Weights of a small image classifier: 48-pixel images, width 160.
Rows from block 3 of a small image classifier, named by matrix and row number. Rows with one number within an expert belong to one neuron, the router's apart. Each number is 500 + 25 x the weight over its row's rms, rounded and kept within 0 to 999. All counts start at 0. Numbers have three digits each.
After each expert's rows are labels from the 100 images, of 14976, where the router gives the expert most weight on average: "responds to" is what is common among them. Only what is clearly more common there than usual is listed. The data: stained colorectal tissue patches (NCT-CRC-HE-100K).
# router: slot weights (model.blocks.3.mlp.router.weight, 32x160), inputs 54-107
# up: expert up (model.blocks.3.mlp.up, 16x80x160), inputs 54-107
# down: expert down (model.blocks.3.mlp.down, 16x160x80, transposed), outputs 54-107

# expert 2
router.4:507521492507483536505490528503509471466472496436508490491518478500497516483522478457450537504529525511532446459486485521544486483502496475478503527494458512522498
router.5:487524526528494506508502527509485523494473492473493508483543481520499476513499535475516518506512489492523458470466509495463530508476534496480532517488502503540471
up.0:444435521506529472524488480498515538491470552485482530513461473521530465562520496493520472493468479519494495487492521484484511500523510513481467499499543523490537
down.0:496484517510552497518511505469506541485507494520439520514483522542510526511497539459508485545470490513539538532464458479449514476501490514479437445524487519484479
up.1:533444498536501497509496503519488499533532478534481460517446494511527498501485482547499444537488480492486532551527545503460475496492479479505466465537519462480505
down.1:468489519542473488561529513534480480495509511511529494463459469486514460484508490489527507489457481541499490491510503450465491523473464511513471495454507526508505
up.2:507505491465508550494555458482485441450505510502513498452484506507521488486471488531502491454472549505501525523489504483509469480510519521560521485486495489491537
down.2:486497496541476451518462510536518503549522497481529493469479508466503492485479517457485500529512476516479470495518468511513443496538507507449521535517502501470498
up.3:468487531479489491519444524456534538511468493502487520522506483490514480515478509479532526517500490503526478487474505547513528480505479476494484498541496505508476
down.3:514514528517520499484461512533522497518495562492531495539520497518485520517519524452530532517495480495520467499501521493498535506469470482495478515469503551514479
up.4:544524470506490522478534505501449473520523546483504455483495513475487498532524480527491483496500550476484521528493482507495498522476472518509528500477510476485488
down.4:454486548481519506446506489497486499466480513496509519498482492478465476511479516468498509527496496494520506488511521453497538530498500499453447504514526523447481
responds to: tissue: tumour epithelium; tissue: normal colon mucosa

# expert 1
router.2:500484512518517523510511455504469485487517485512535477452468448475524438496518469507496448480486534522457530525530472468503465540483510518509515485477553489514491
router.3:479501538495535523497521506482488472501495484512555505404446476509536423491508502501498475519468527542495493513501485458482501539489551548495512476504536507520506
up.0:486446523518491478520481491504515531549510484524491504508483486514513481539552503503514514527487468515516494524508481478489505540544481508468435496543525497506534
down.0:510486494527444485475499484497513485508481486448469494526532542526447442497519503527517524513520481545472521518448496515494505499518503500488516465538533481472520
up.1:523532487488496556531533529464475476482517512467506472496511489475500491507517462517479484504527516515493509538484490497528461481500477512497507498447506530518449
down.1:495513481508484475456472539530499488482481488475527499465545516510502497551463507533486477482506507469520492471498535557554514470524494483492493479494471510539512
up.2:485522513455515512463508503511517516483461525508488525514509487460507510488462532463509589490500484490545505453504497502553510464513516496531481506520457526515456
down.2:460523495511492493530491459493510471491531472479490466488492502494509470448472520478525458472509520530535495518518483464508469526543516532462494489482510502528536
up.3:508486457521483479466484464507510477486532515513484485487493554509501514503513480475485478436484472477477516490501507508521491500495526477554538530503495478438544
down.3:516499482509485496495486518481501515511491552526492498508482511504492496540512482511505511469492503460493463472511471513479526505462498483546522527459472488521496
up.4:473517510469515500482501530510518516502469525500491535509516485461507499481479533452510577504506474504562484459501487493520511474515516499529482498513461525521459
down.4:455516465516508490540490465484498475511547471489488467505501507483493470445471520492542481484510518518548485527504482482519471505544511530474487501490511495509537
responds to: tissue: smooth muscle; tissue: debris

# expert 5
router.10:507479510491499498464512509487496510477494539496454512494519516495519494470479530499516522516490499538516497487522492524498484424509549509529496506511440530535441
router.11:522469470513516512509487507498482525512504514509470507472516475515505439494510502527441454454527507521502521466499487491481499514495451500530492470478526507527488
up.0:520509490484506505483469499483542487521521538491459517564544505524452550532503496469480521520537479538526462491494491540512511474521489472522502568497473515501481
down.0:511547540499504500478530533505471525492466494485512520508509503517502512511498476510542507526486496473554491455501447495500460515477535508434482477499534474536475
up.1:485503490473527524498515450508537510467478499538497510504503544516541514472453482500539490526461528426486530495520497513502495493439539498472489477521470484478508
down.1:491491502494468497480513454537506530439495483508515476481514510466508485484485532535544516506493506516517524487542556476499500507510545505472465464517482490472576
up.2:537473470524500512501496491477478507540537488506512478468466471510519477484526480541459445497507488518464538540509513481489507527514481531518490483501544471477508
down.2:498469501558536482510486510483468508531508495492514534477485463508526462472495497549513451524486498554494526538469460498453531466498505518461487457527511498519518
up.3:525508493482508495514470501477509509524514519482449509556537467519447531541524503447478523513548454524506478499504510523503508472500450467479487553470491508507479
down.3:478550501492528479524516534536489506486468478485533534484491504496502491501489483489527495528491514488569495469494474466495471510516536519433450482492495487552507
up.4:520523496484492490503480503479523494534514517475459505560536470520449512531507513456483546500561478514508461517504474537496500479519464456494499567471483518507470
down.4:475561503515540517518532511531465510505501478494529504505487502510519493499504484501552495539479499478547478466502450474493461525516514530452465485496504488563509
responds to: tissue: tumour epithelium; tissue: normal colon mucosa

# expert 3
router.6:523523493525483515534460531465460503554554501428494512512516490483485471499503523506465523549550546506503464519511502503456543491495476514498533521471486495538454
router.7:484493505537518495554503486459495502526501488476465518513527470518478463487552487493487515520541519525518446508477482489492530495526491494486462514496532532536495
up.0:511507497531494521514517509510489480495490477472578497412483504490503467514524469516526476469480530484493510511459484521519471537508555530491506491490530479494499
down.0:526525542534501488535487509532512474547510491506522463482499514514504476506503510498516460528498452474474516509490470518459483504502457504484511511495543528493507
up.1:512515507498524509491533525508490497492460516485547521424457496475506485517520477520532496479459511506491512491461480490534508566489544541503540486535508494485496
down.1:516489533498503474473499535529527481519500538504518484495506515515492482506523484485509496517489456474467517506473504504457527489494459503510494501497535527462495
up.2:548470464496506510453526444493541494504500543509486483497504505496473526517526517514470513474492508526500507471494496477497505527502525463508475507522499490489527
down.2:521463457495543478500541483483527527502521511518483525537503501532490531491504514497500485524506497507449551510504526508456518469456483480514461491514508524467494
up.3:543460416475501485488497427499531516488509523496442496510503517533473577503509513492484507474501488499500519495499510508480509464496527458540460506513483489487516
down.3:502463467509532450521527493519539553484506492504474533494517516508511527502486515475503526512494498488533531465513541500493532456508509466502447490514487503491450
up.4:541467468496486513481513453490543532500508514517473509488491509477465509540513481536501489526489498502503538492523466484492497528492493486498458484526523493477539
down.4:544455467501540460506514493471496499491528550505481526535502502527465502510517510521503497525509502482500516529478499491444524484442499503537466490501520544503495
responds to: tissue: tumour epithelium

# expert 13
router.26:540492477480461507463509515519515525491495471505505504513520535507468514562471474497521484489485478464477540518511504499508509547461472483517469479482500468482527
router.27:557491470515483482542477498516486469498478435500518511472485540519473499544500506521537494496463452457469535542457519540501480538450528485487565496533544500493515
up.0:515521490512538511555496528472489484513516501500492490491478446526526507432497498527475520505531509525539457504489512503467477478522485486498529520508508504541492
down.0:546507508473507551553506476546510526471469516511547507478483489497506529472482491517507503507486521455509492534506520532491507494482508472482520495515512500498525
up.1:511450493530503471510460485522513506496463468496519526436480528478508439513489510501532489486470513473484493514462461496470519515468532528505534490507490466496508
down.1:483515494484544490508517509465458509514549482506492522492535498478523516460446483443496507522497543496514475486482482522503493464523494537471531516492464541520463
up.2:517473490512518514538513468484459481515516499500486463445485457462552468458521501529474492487526505530470506503498502478473478480507530477489531530491510499503455
down.2:506504498505503529501539536496475532493509506470536544498520504478483477514491563486501547495518535513493489511507498476502528517515518520464513529491514510540501
up.3:542515495514526519511527493490468493512509508461522475512464485533519523467492527550509522506485527514497470538507560458451518463487553464519503498512477485522498
down.3:522528506468517531497499510497493480494454517517520502513518476454477503513505471467505512482501528487520497462530516501504472522485502546479530526465493542513512
up.4:529491518471504490537512534461486504530556494529484472520492461534525497493496499490456500521545478526491527531491490490477489513553455488482507502515523520511492
down.4:467487525519544502504520476494473465528530530511520445486476487507488444506533510552507483513460493522496471533535534444473507557517537542499536495476543478494537
responds to: tissue: cancer-associated stroma; tissue: mucus

# expert 0
router.0:513455473507496441515450501501500491508508484504479507455485508499465508489512521499501508480540452502447520467471508510495480495493497475568485506515478505502451
router.1:532530439496482517516514495507479445456517490487515482461504527505483514501514467506459478466491515478494507532498467517534500490484538523537538501474499501472547
up.0:501512477482503494477507528499515517471497513508464498515511531487495534504504514511487501487532525488504482483493511545518519477556493475548483469526491485495506
down.0:486498530479527552531535498485501453516516473546493503494451466514488472490494482489516487512472525490504525559520462458460478526546535518533500505468533523488527
up.1:516528485493469495461470474510525531474457532462482525533553543488445515527517501507519523485511512475499497464507527526530523516512498456539475516501513500465507
down.1:489507539517537510515492511477516465533494503519481503513490504525462463494464479473538497526461510509510468523487458500462519513543484509493481539502495556506519
up.2:488516529491491492478466545504502553459457525492486555506494525479507508525498507511506512487494487504493438474474497504494559495510475483487480490519491483484502
down.2:452511551547533490506491522478475490508526485471478502491500457487528506492485552469477498542505507529536486484488469499471543455533487511481496479488497537546485
up.3:506497472504472489485522495525506503482504501526482483517496559491479547526504494510486493474496512460484496498501504544523511498548490497546496461523481478471522
down.3:512501539481518551516542488464522449529529473543481482514434478533493473492488491488522498509486501502500508566513461464468496511553519514525489512511532492469532
up.4:509488514506539491520495489501476460524495497521531491481497491546511472424470520473523501550469495480508499517467506502474485487480502522484524552475515548501490
down.4:504483547537506509484472497515528501475462511516526499509445514546478535517503522524526507509450471486481481524539527515460552500497541507533473468452505511513522
responds to: tissue: smooth muscle; tissue: debris

# expert 11
router.22:502536451491467485537502474506519528515495460506469475520490503500513523475530483465428520483537503501463539496506520521525478520517503499479479507519529465489515
router.23:502473493512494495538467468500528512516501485513468497494497482493505500499557458488434509476542515490486527484498498530515485501560484494532523508494534494492528
up.0:444489571522511495447516504504527494518514526554491490531505523494497516514478507493539489519468460500512500503525507468490492528464476486486459496493509536483487
down.0:494493478519512472508483526517498478481500517513457503481519509507465548527481505436485511477523498495535463472509522494511483514541484490492506504456467527560484
up.1:507498523517495503503527503513431470529538528500542462454426500514497433509504498517509439516497508528477532518501480462462495531500493538487487474517515453496483
down.1:508513536508507519503526538477458452547548531490503523502492485503491450521546487467507490491481485527516507501427481485487517523500474520492492495487534508484497
up.2:503491506523514503508528496509429472508525538493541467455432484508512441492516494524503435517493511527489524510501489466459505520484500541499507479514521472502494
down.2:478513551478508500476517552489457493532542522477512514475478472507502461500551483469518471490490502522489521509430496480497516538502471549487496488503517494481483
up.3:544510458508467517506498511570477496486510518513518471474480523480483509503512469527502464475490514457448526495516486523500482533499485488517522481488502437447546
down.3:487538545488516503503502564542507499519514525511528508488478501490513530532509517424473498505498458501521488485486522499514524518476454511476504507528496507481458
up.4:470482544527528482418506484514516476522527517526514496524492518504491510532485561500526513526477484524524512489517529480473531503489490475504455507537500531483482
down.4:495491496517529465525487526526488473492501473520479483450503508486459556509502511442501492512526500510522480469512494485498448526558533495466487508463467517518485
responds to: tissue: lymphocytes

# expert 10
router.20:490491501504509450495481492501521516517501480485458538522502521512506526499464537455519521494511489494511451474467488549488550429538513478512498508537431489512467
router.21:480493512490521453496467500504503466497509470505464516487537531494502524474439512474531491471502496499528490492488483538539527464535516481508508523470457504481505
up.0:464484534510538521524513533494504507483440528500524519489475499477520478487480508511513507522488516518536487475500511466448510509518536508501481436539491520494507
down.0:520468464501446522493480485472551465484502482462485508528494519504479504488496482549509503482480483511471530543491464536511550467459486467546490501525515475449535
up.1:511475502492497556557513509482478509519498494529552472476450478490531475527512474559489472487485486521493548545515520462489456527496485502496508476494525475472520
down.1:466517493497526489547521467506445509518529515519516461532470484521495485475507502508499494529476527549514495496452503496460532549520470538466502494509517482500508
up.2:473491516468490585511500522477485506497486507520519482486483468448523484525541445523475488523517523519492531539520504456515463539474473533465516465475555494499538
down.2:472485510519522498471484546510470532519544511567514486453510475461508463497505497488491456460465477499503523491542507468509465523466503513544486471528484558496559
up.3:531495500534491522502535493476476448499541525445493492487500455505462502480559506528443526483530511548494527532537527476483505498471472478499500531477503513514471
down.3:489488471472525506512510516517474511452498498529496543456519511470534525517471505488501523509502541468530493498503480480517508499505510528486507490465459523530473
up.4:517515502522490486484511501565477506470478469495502510482487537540476513538463530487529479496471465484472548485501494514490524509472524492518480466507489463486500
down.4:478505528494525502519487486504493499477494490529509501515457478486533462481471470511480444528468476468442510515496510520520487491472492536503514487506542486443532
responds to: tissue: adipose tissue