config = dict(
    arch='vit',
    model='image classifier',
    dataset='stained colorectal tissue patches (NCT-CRC-HE-100K)',
    train_examples=45211,
    image_size=48,
    crop_scale_min=1,
    horizontal_flip=False,
    translate=0.06,
    targets=['tissue'],
    num_classes=9,
    norm='layernorm',
    norm_position='pre',
    activation='quick_gelu',
    mlp_ratio=2,
    head_dim=64,
    fused_qkv=False,
    bias='none',
    qk_norm=False,
    parallel_block=False,
    inner_norm=True,
    moe='soft',
    drop_path=0.1,
    num_experts=16,
    moe_every=2,
    expert_mlp_ratio=0.5,
    slots_per_expert=2,
    shared_expert=False,
    patch_size=[8, 8],
    conv_stem=False,
    layers=12,
    width=160,
    positions='learned',
    pooling='mean',
    register_tokens=4,
    label_smoothing=0.2,
    loss='cross_entropy',
    residual_init='zero_last',
    optimizer='adamw',
    lr=0.0021,
    beta1=0.95,
    beta2=0.98,
    eps=1e-08,
    grad_clip=1.0,
    cautious_weight_decay=True,
    steps=14900,
    batch_size=128,
    epochs=42.2,
    lr_schedule='step',
    warmup_steps=290,
    weight_decay=0.0,
)
Rows from block 5 of a small image classifier, named by matrix and row number. Rows with one number within an expert belong to one neuron, the router's apart. Each number is 128 + 24 x the weight over its row's rms, rounded and kept within 0 to 255. All counts start at 0. Numbers have three digits each.
After each expert's rows are labels from the 100 images, of 14976, where the router gives the expert most weight on average: "top examples" is what is common among them. Only what is clearly more common there than usual is listed. The data: stained colorectal tissue patches (NCT-CRC-HE-100K). In brackets: how many of the 100.
# router: slot weights (model.blocks.5.mlp.router.weight, 32x160), inputs 108-159
# up: expert up (model.blocks.5.mlp.up, 16x80x160), inputs 108-159
# down: expert down (model.blocks.5.mlp.down, 16x160x80, transposed), outputs 108-159

# expert 8
router.16:099123104138122147114124135064126164151185133148161119136154124140144176145104130143154151098136132126096120174147154114115110112129138142102090117123094104
router.17:150124108123107100136123151088104139171157151106159112095094108085113191132132119139153160150176139157158121132101121121150122140145104140139153189133129129
up.0:153108169100180128162142102140133106125107058094107161153139146107121115110145122146106136119135107143124153096152134124091154141111145097176109131129113154
down.0:127157144143105123123172141154116120097123094127086097138127063095108145167109150076101166164131117164132145161120126156135117115172113109143149140146156084
top examples: tissue: cancer-associated stroma (68)

# expert 7
router.14:139103099118171186138090119132120112120140134138088168165109144114155156144169143106106125110148124112123143114098141118116123135132184122138163083103159134
router.15:125117135114086126141111101138154069103123101091101147160126170116149164112091130129171138110131143118146138122139127098102110155174129132150130120152136123
up.6:141116105139124155123103093100095160122207124123118165102131120093066149122107078144145161141140109105119126173142116149120149142150159139175091175128096089
down.6:144109146134100124097118093158158130130123114150120129129123105113070128121114123144132128148158106090122125117150060124133142126139152133119136129149150127
top examples: tissue: debris (50)

# expert 12
router.24:095154166141120110140114135128181169113160139124152134068142122160119142132066088158132141122140107138132141178148086123147140150140119137142120124111090119
router.25:136131120102100111114144142098085168204151137109128110117153123164117119155147144114125146112092122131122121110149113136137110131184115118124133159106146119
up.0:172123122126127148117111120133112124105063107102085113147120141130155087103139156109113119151123133141132109106120112111178118151156083137124142124111119141
down.0:115116137105084123134114139186136127105115110126117107106087125135096079162138146122111112182156126118158143120128082132152142136066141163147169173111129172
top examples: tissue: mucus (65); tissue: cancer-associated stroma (31)

# expert 5
router.10:132094135125164148046086124177178103099146125106141100134103154156135183166106157127140131117121109125123136124185136129106118149121144145152098188122100133
router.11:176115153143105142105107121162126126128105098137109116116124171186150084145126130097085090150146117107147084101137144098120106160107113127146113126129101160
up.6:110144090150123142145099138086137142135174158122161126130110126117126178118101124145156129138108148149141132158096144116100126098146129186091135153089125109
down.6:115106124104091107117142168153128152106104107141141103160142105128130139137130114111130129149151117124172122123157110182153115108072114100103135131158131139
top examples: tissue: tumour epithelium (63); tissue: normal colon mucosa (31)

# expert 9
router.18:123142153113155144096118115115135138174116133124112114131141113152164146128096140124120120113110179132117063175090158135147095129124130183125090098094090150
router.19:126142170118163121111179131162093146160129145131081112162132175171139108151127146137115127108096149105098117178107190133138136141120154154121099114127110117
up.6:110159136167110158080129114136171130054174118147120120148068139104132111129126174143163115130128128109104129132145112161122102156118087157126142112123110136
down.6:113152107158124162105115135143135129083149077141130167132092126099105093164159107102137123132124119132104161133176109136145116152160102132158156107162090132
top examples: tissue: mucus (77)

# expert 11
router.22:158159117097088116127114140136116109145090118131123131146108167107138110105127167123099089125104156119119124105119157128152144124157085159152137189138141115
router.23:147098111131144135161135071124149087160101129170144128146116110139184150103140166098115149158138125122145118108120138108125140168125126149097114167121115148
up.0:130125135113166127173153110094127117175115126143126127143133142102128149140138137138101079101152153135129145129108162095118132134110138101165102103125140111
down.0:120118099122117132117141134176155121113116163127156071162102120144156128129131133113167142169155129125127122152078133131128133129150108179097111175155128092
top examples: tissue: smooth muscle (48); tissue: mucus (33)

# expert 15
router.30:132136105147112098128140119136153126126080144111118101128128165092128128111121138112103137147149183153158139112084123117149135136130138079154182109144128080
router.31:086143103131108104128164132163162117071113175080141137134141161109106126106129120152156134128134165137185128153122097136126155102089132144172159117101135144
up.6:125155111140124132124135174149127153124106134139112086166151127153184091146136157110133126125089163099103093102120139127151046112189092109095126110130145132
down.6:114120131135159126158138145121120138122146107168175143140111080073106115110132113105145126101122109142111133113193150164141137111129142112140108147130138118
top examples: tissue: smooth muscle (93)

# expert 10
router.20:172144136084113106066118139153149145143091140139165099114092184152149154145140176107108149119157144126159114093162103148141100115132138141081103105090125140
router.21:138168143131134157104131104164106119103162095148134150123093105123114098148120134103139138129092106092098143136144095102128130152130096111115103137126107156
up.6:099114112137146142117122130106117110142160174102156132144123173141150134125121119115144089129107118105113111168087150106094150127121102164160099172117097124
down.6:097125122108145091129105157101119171151127167123139103124156151147127166102126090135107154102180177128138081136105131142170117126131134130142114123130154133
top examples: tissue: smooth muscle (56); tissue: debris (44)