{"train_examples": 45211, "num_classes": 9, "norm": "layernorm", "num_experts": 16, "shared_expert": false, "width": 160, "residual_init": "zero_last", "beta2": 0.98, "epochs": 42.2}
Rows from expert 6 of block 7, named by matrix and row number. Rows with one number belong to one neuron. Each number is 500 + 50 x the weight over its row's rms, rounded and kept within 0 to 999. All counts start at 0. Numbers have three digits each. After the name is the row's rms in percent of the matrix's.
# up: expert up (model.blocks.7.mlp.up, 16x80x160), inputs 0-159
# down: expert down (model.blocks.7.mlp.down, 16x160x80, transposed), outputs 0-159
up.61 095:555455627499541475491434533439562531487499548440475469453532548547578448554568475483535503525477462483547496512547572566384519574521506471455561441493476533564424465510498471481571435509589488491452591519581446611530547562501542390482585465483501535623479482637423481436499455450503528528472527469528452511558430517560538466514511447522532556473533468539504432528517514506501452496461410515491463432444404472530430520467420510488513457460496504446544393507556502449477409625473470
down.61 080:561596458544528447496471622492496440489493396531454537475471494504483490563516541574523518550527515543477524491492436531395493563485438512406538541565529470544494513580448494468516505422572461451548468517537475534557483584585420465541502492525518433459475541475368484476511484515568500555421394381508527528553387473520639471431551503440546523466527498553476454474461530478455459465520512570579468470530472427508487514384543629501543509467516520499435516465440436509408480519505569
up.62 083:605468466455513440513511473502516563428470519553584484450400453526447476394402562514483539458532471538515548431444490489482508648565491473500627513494490461518606468507555486486507603505461537509496444417513509539492484477477508629457382564458515529476483483494514499487484503561439503483484451583548473504421576513490536403531544523527492523525509519563565537468548519427532465542489528442575455570562497573547401490489453441462469478462491498508482507420452593557495540475374599
down.62 090:566573510552524536400452535549517558497569497572581516497416444506429475497587537465514459488471490414533420499454466432444495516530508575541448491468577465454466561579534469542590565590450453447501554430520457521455594468452548534463472563434501487475537468544543518497558499505533436561450468569506664464505483526474445446611499578513518516412631464512526473437386443440454492537520420478502510485471458511572445445496541485431512544506502543559497532456486516474581446495443534
up.63 148:540460455561523603551551519518484548495540479510527589431471461519517520404505518608480619536483550536523573447479376489606415446510516483471420590575446461515575476525516535528481495472458507489436446485454532512454428436484467588459402450536459519390472424517514512480473480473466514451532562589554532610479470476489488610424508530560471517483526511509546507456523527530439448581410546464531471532562562536483490452490581528434509517488632569485473488504431542584534515505536483
down.63 137:384440424503425579522547557477507568513494522521513536455546566456514514457557483574526449521540497535510387437546562481543471483565443443571462576508524483451516562506487604457519482510465413520463542599407462415449465480536529473417480555482515487363444530480570493560601444483453524392574568539592484531433562555421478538491482574547519514517422456473437493431474462444439498525458482449438514496453495510513512557549471512447512545583462543495553517571506507545514582450568467
up.64 078:584456612574490447498449525446514547442447536549500551410504476543547447565471585480444541402472462570551477523511434543380507561514519489408504418461500624532495451574514561486512521502522519409476537448587396552465470482508536469381521574500511562524440482537469530446507417468474450541540473540550511486487461622511527523441473520559482503511544426545483499534578510549593459522447418508491483538499515598613451490519446562439551573496414518526518514454557501523496453513453500
down.64 090:469509394533516500513464613485533522462436456556477566448471566461512511536532579580543432508476572614414433539546519548454507483548453389479579509525507554481481553523403549397505522433523449589507531602435414450555492554550503466468501522465490452469457532432487536530516425497542546505469487389497505601533529535457582483438547517521524560536441524541405477394513493499465510500462546512481469441460469519464553541448523628463552480537431520438564501565460475513416541459564479
up.65 102:480543454531444627518520549537502488658548517471433483459496574463483562530469424475595522451401525525556490543537468524553442395400531416597484450525513533486383450567403560508479502521525531453537430475521530465487516474574480420552578540478512447476460546498459436486420505530560525470540536521440495517496498448484436597498538541554452444542448489500490455452427528547497527491524523482442564399486443463501567519572516574519500474449447572527525492557558429479607428465532464
down.65 095:452459487443454536454439493542532554495493559521504446504531460472486547389476480385506541510404477562490503450553555430427544510498540453627535527502484542511492491528445565472519639571462487495464490533506429503400453469439571399544420567475558516493518609533533595553584478509405482437588548483462486461498506506511512533509568420481416530487470488572512500437497498512446544491503470513452445551534444535597557596502448500543482450489378494433553484466535579494492406548477452
up.66 100:551537612501574451528470403499514443507510492468499470459502471537498448452571463476545563561603421415457494535544487555489455556479559482452577453503406494547473456518518435501575415506527515496461493462585506541527532567478432520490502428476465521585468522643436475440447496513530588522430521481525460588579450474540504487539513479510637553470534488497564435551427513542547468566528539531595490458479538433473349505481496489470440464452560417518474505514557467414420450559482516
down.66 091:558595527433498474446596475468483470523489457478493473396549490511442417479522481488558457557540432361456430500543479483565536541515518526396427509522551501511516623552498547476539510494472417460508472457553509396475625581494437455607531548554552471545443521520456541435550583512519448518468489484470533577516471450448534520578426569467608475502478480508467489468409534471480474534566463534494493465504448565402517533487508532515415507485514559476486576437454508484511556419595592
up.67 108:502552503492614538511585516532400496516426530536545531416474425502506507481488494485513610495506525465480558470500441463539487500493562514506435582609447464503533436555495425477521496497503547441460423488510523561496439524523480540489406401476415537463476503506444479506502552576475587404538482545500489580515380465537514544481557452492525532462512465499559430519434511591460450555436477470594476512595573453426424462472572523495514442465609570520378444481431518497518462505626468
down.67 094:450471448428412508477557527413488453477559491503564524463525517514439449497498398519457546536450487483595400473530467409595527528561493441547446519539541490495454608571557564477515455543418478413474554519536467437499512432581524508444481552546549489489408456463536541502525442499439479489591483573549468516375597559427468521557521590514538468543469471459532533439405492448418424546558434480507504569470423587447462506544506488468455603497448547564562520511508473528530532470535473
up.68 121:399457487478610582495485551498481505607451511471526490481494544471463602456469491469474527490500573457620491479505549483566492427464438432604485565509490430409555554592413505432483451519453560554517437509468456543453564535573557463558420461517477501439538409494439442429503536491537508476503461573438513511506488423462372490554508505544528504527518505400535496508426474535517493512500446361582604488439492477483576520534466587529504501443584561484494480473532569456560504490480529
down.68 169:463497476443563551545556573486427510578448565518484458451512540554526471395424474459504577476424516427566596481548542528490438504443511465562506551568444509522471478494446443441525444492453580527443400509561473573503477562578521422547433480470570506533438445569414431449474475475440541424582522559488489576468495452483510549493576407498492522475485510506505433403480583572512423520448447480573462519536440473519488562484546567567510438428490594524494431582508526466514463556565442
up.69 104:481549553550448415485442481449552424378562419439477492566533463505493473589495494523390496607480542567517519540435534477512557521523462533448522507462555498500486470398616526563445443481605493449536581507565548502572525466497532476496556477562494487555554472437531534484487476482458427612460458428472495491525524499554506481511514576450532483515593536436404564618602509468564469444560447566509548551479489497412547458491482540545455500489479474494511467429611463471401547506492475
down.69 114:518575544561451456527434458490497480450497454483431551567491439558537457558522523519509451536520445587404521493511498583434467540507516435364505516471490571490434524568465545451474467466572501445463471559556425428484494606442436448488513536494553433593421523509475467429472533536500552596451563422429505518586396499577598527436428453485487555490535466565429482522544491484508545477588516632519409417523469541535410506486529538566460527531499468519523477532449433517507490502558523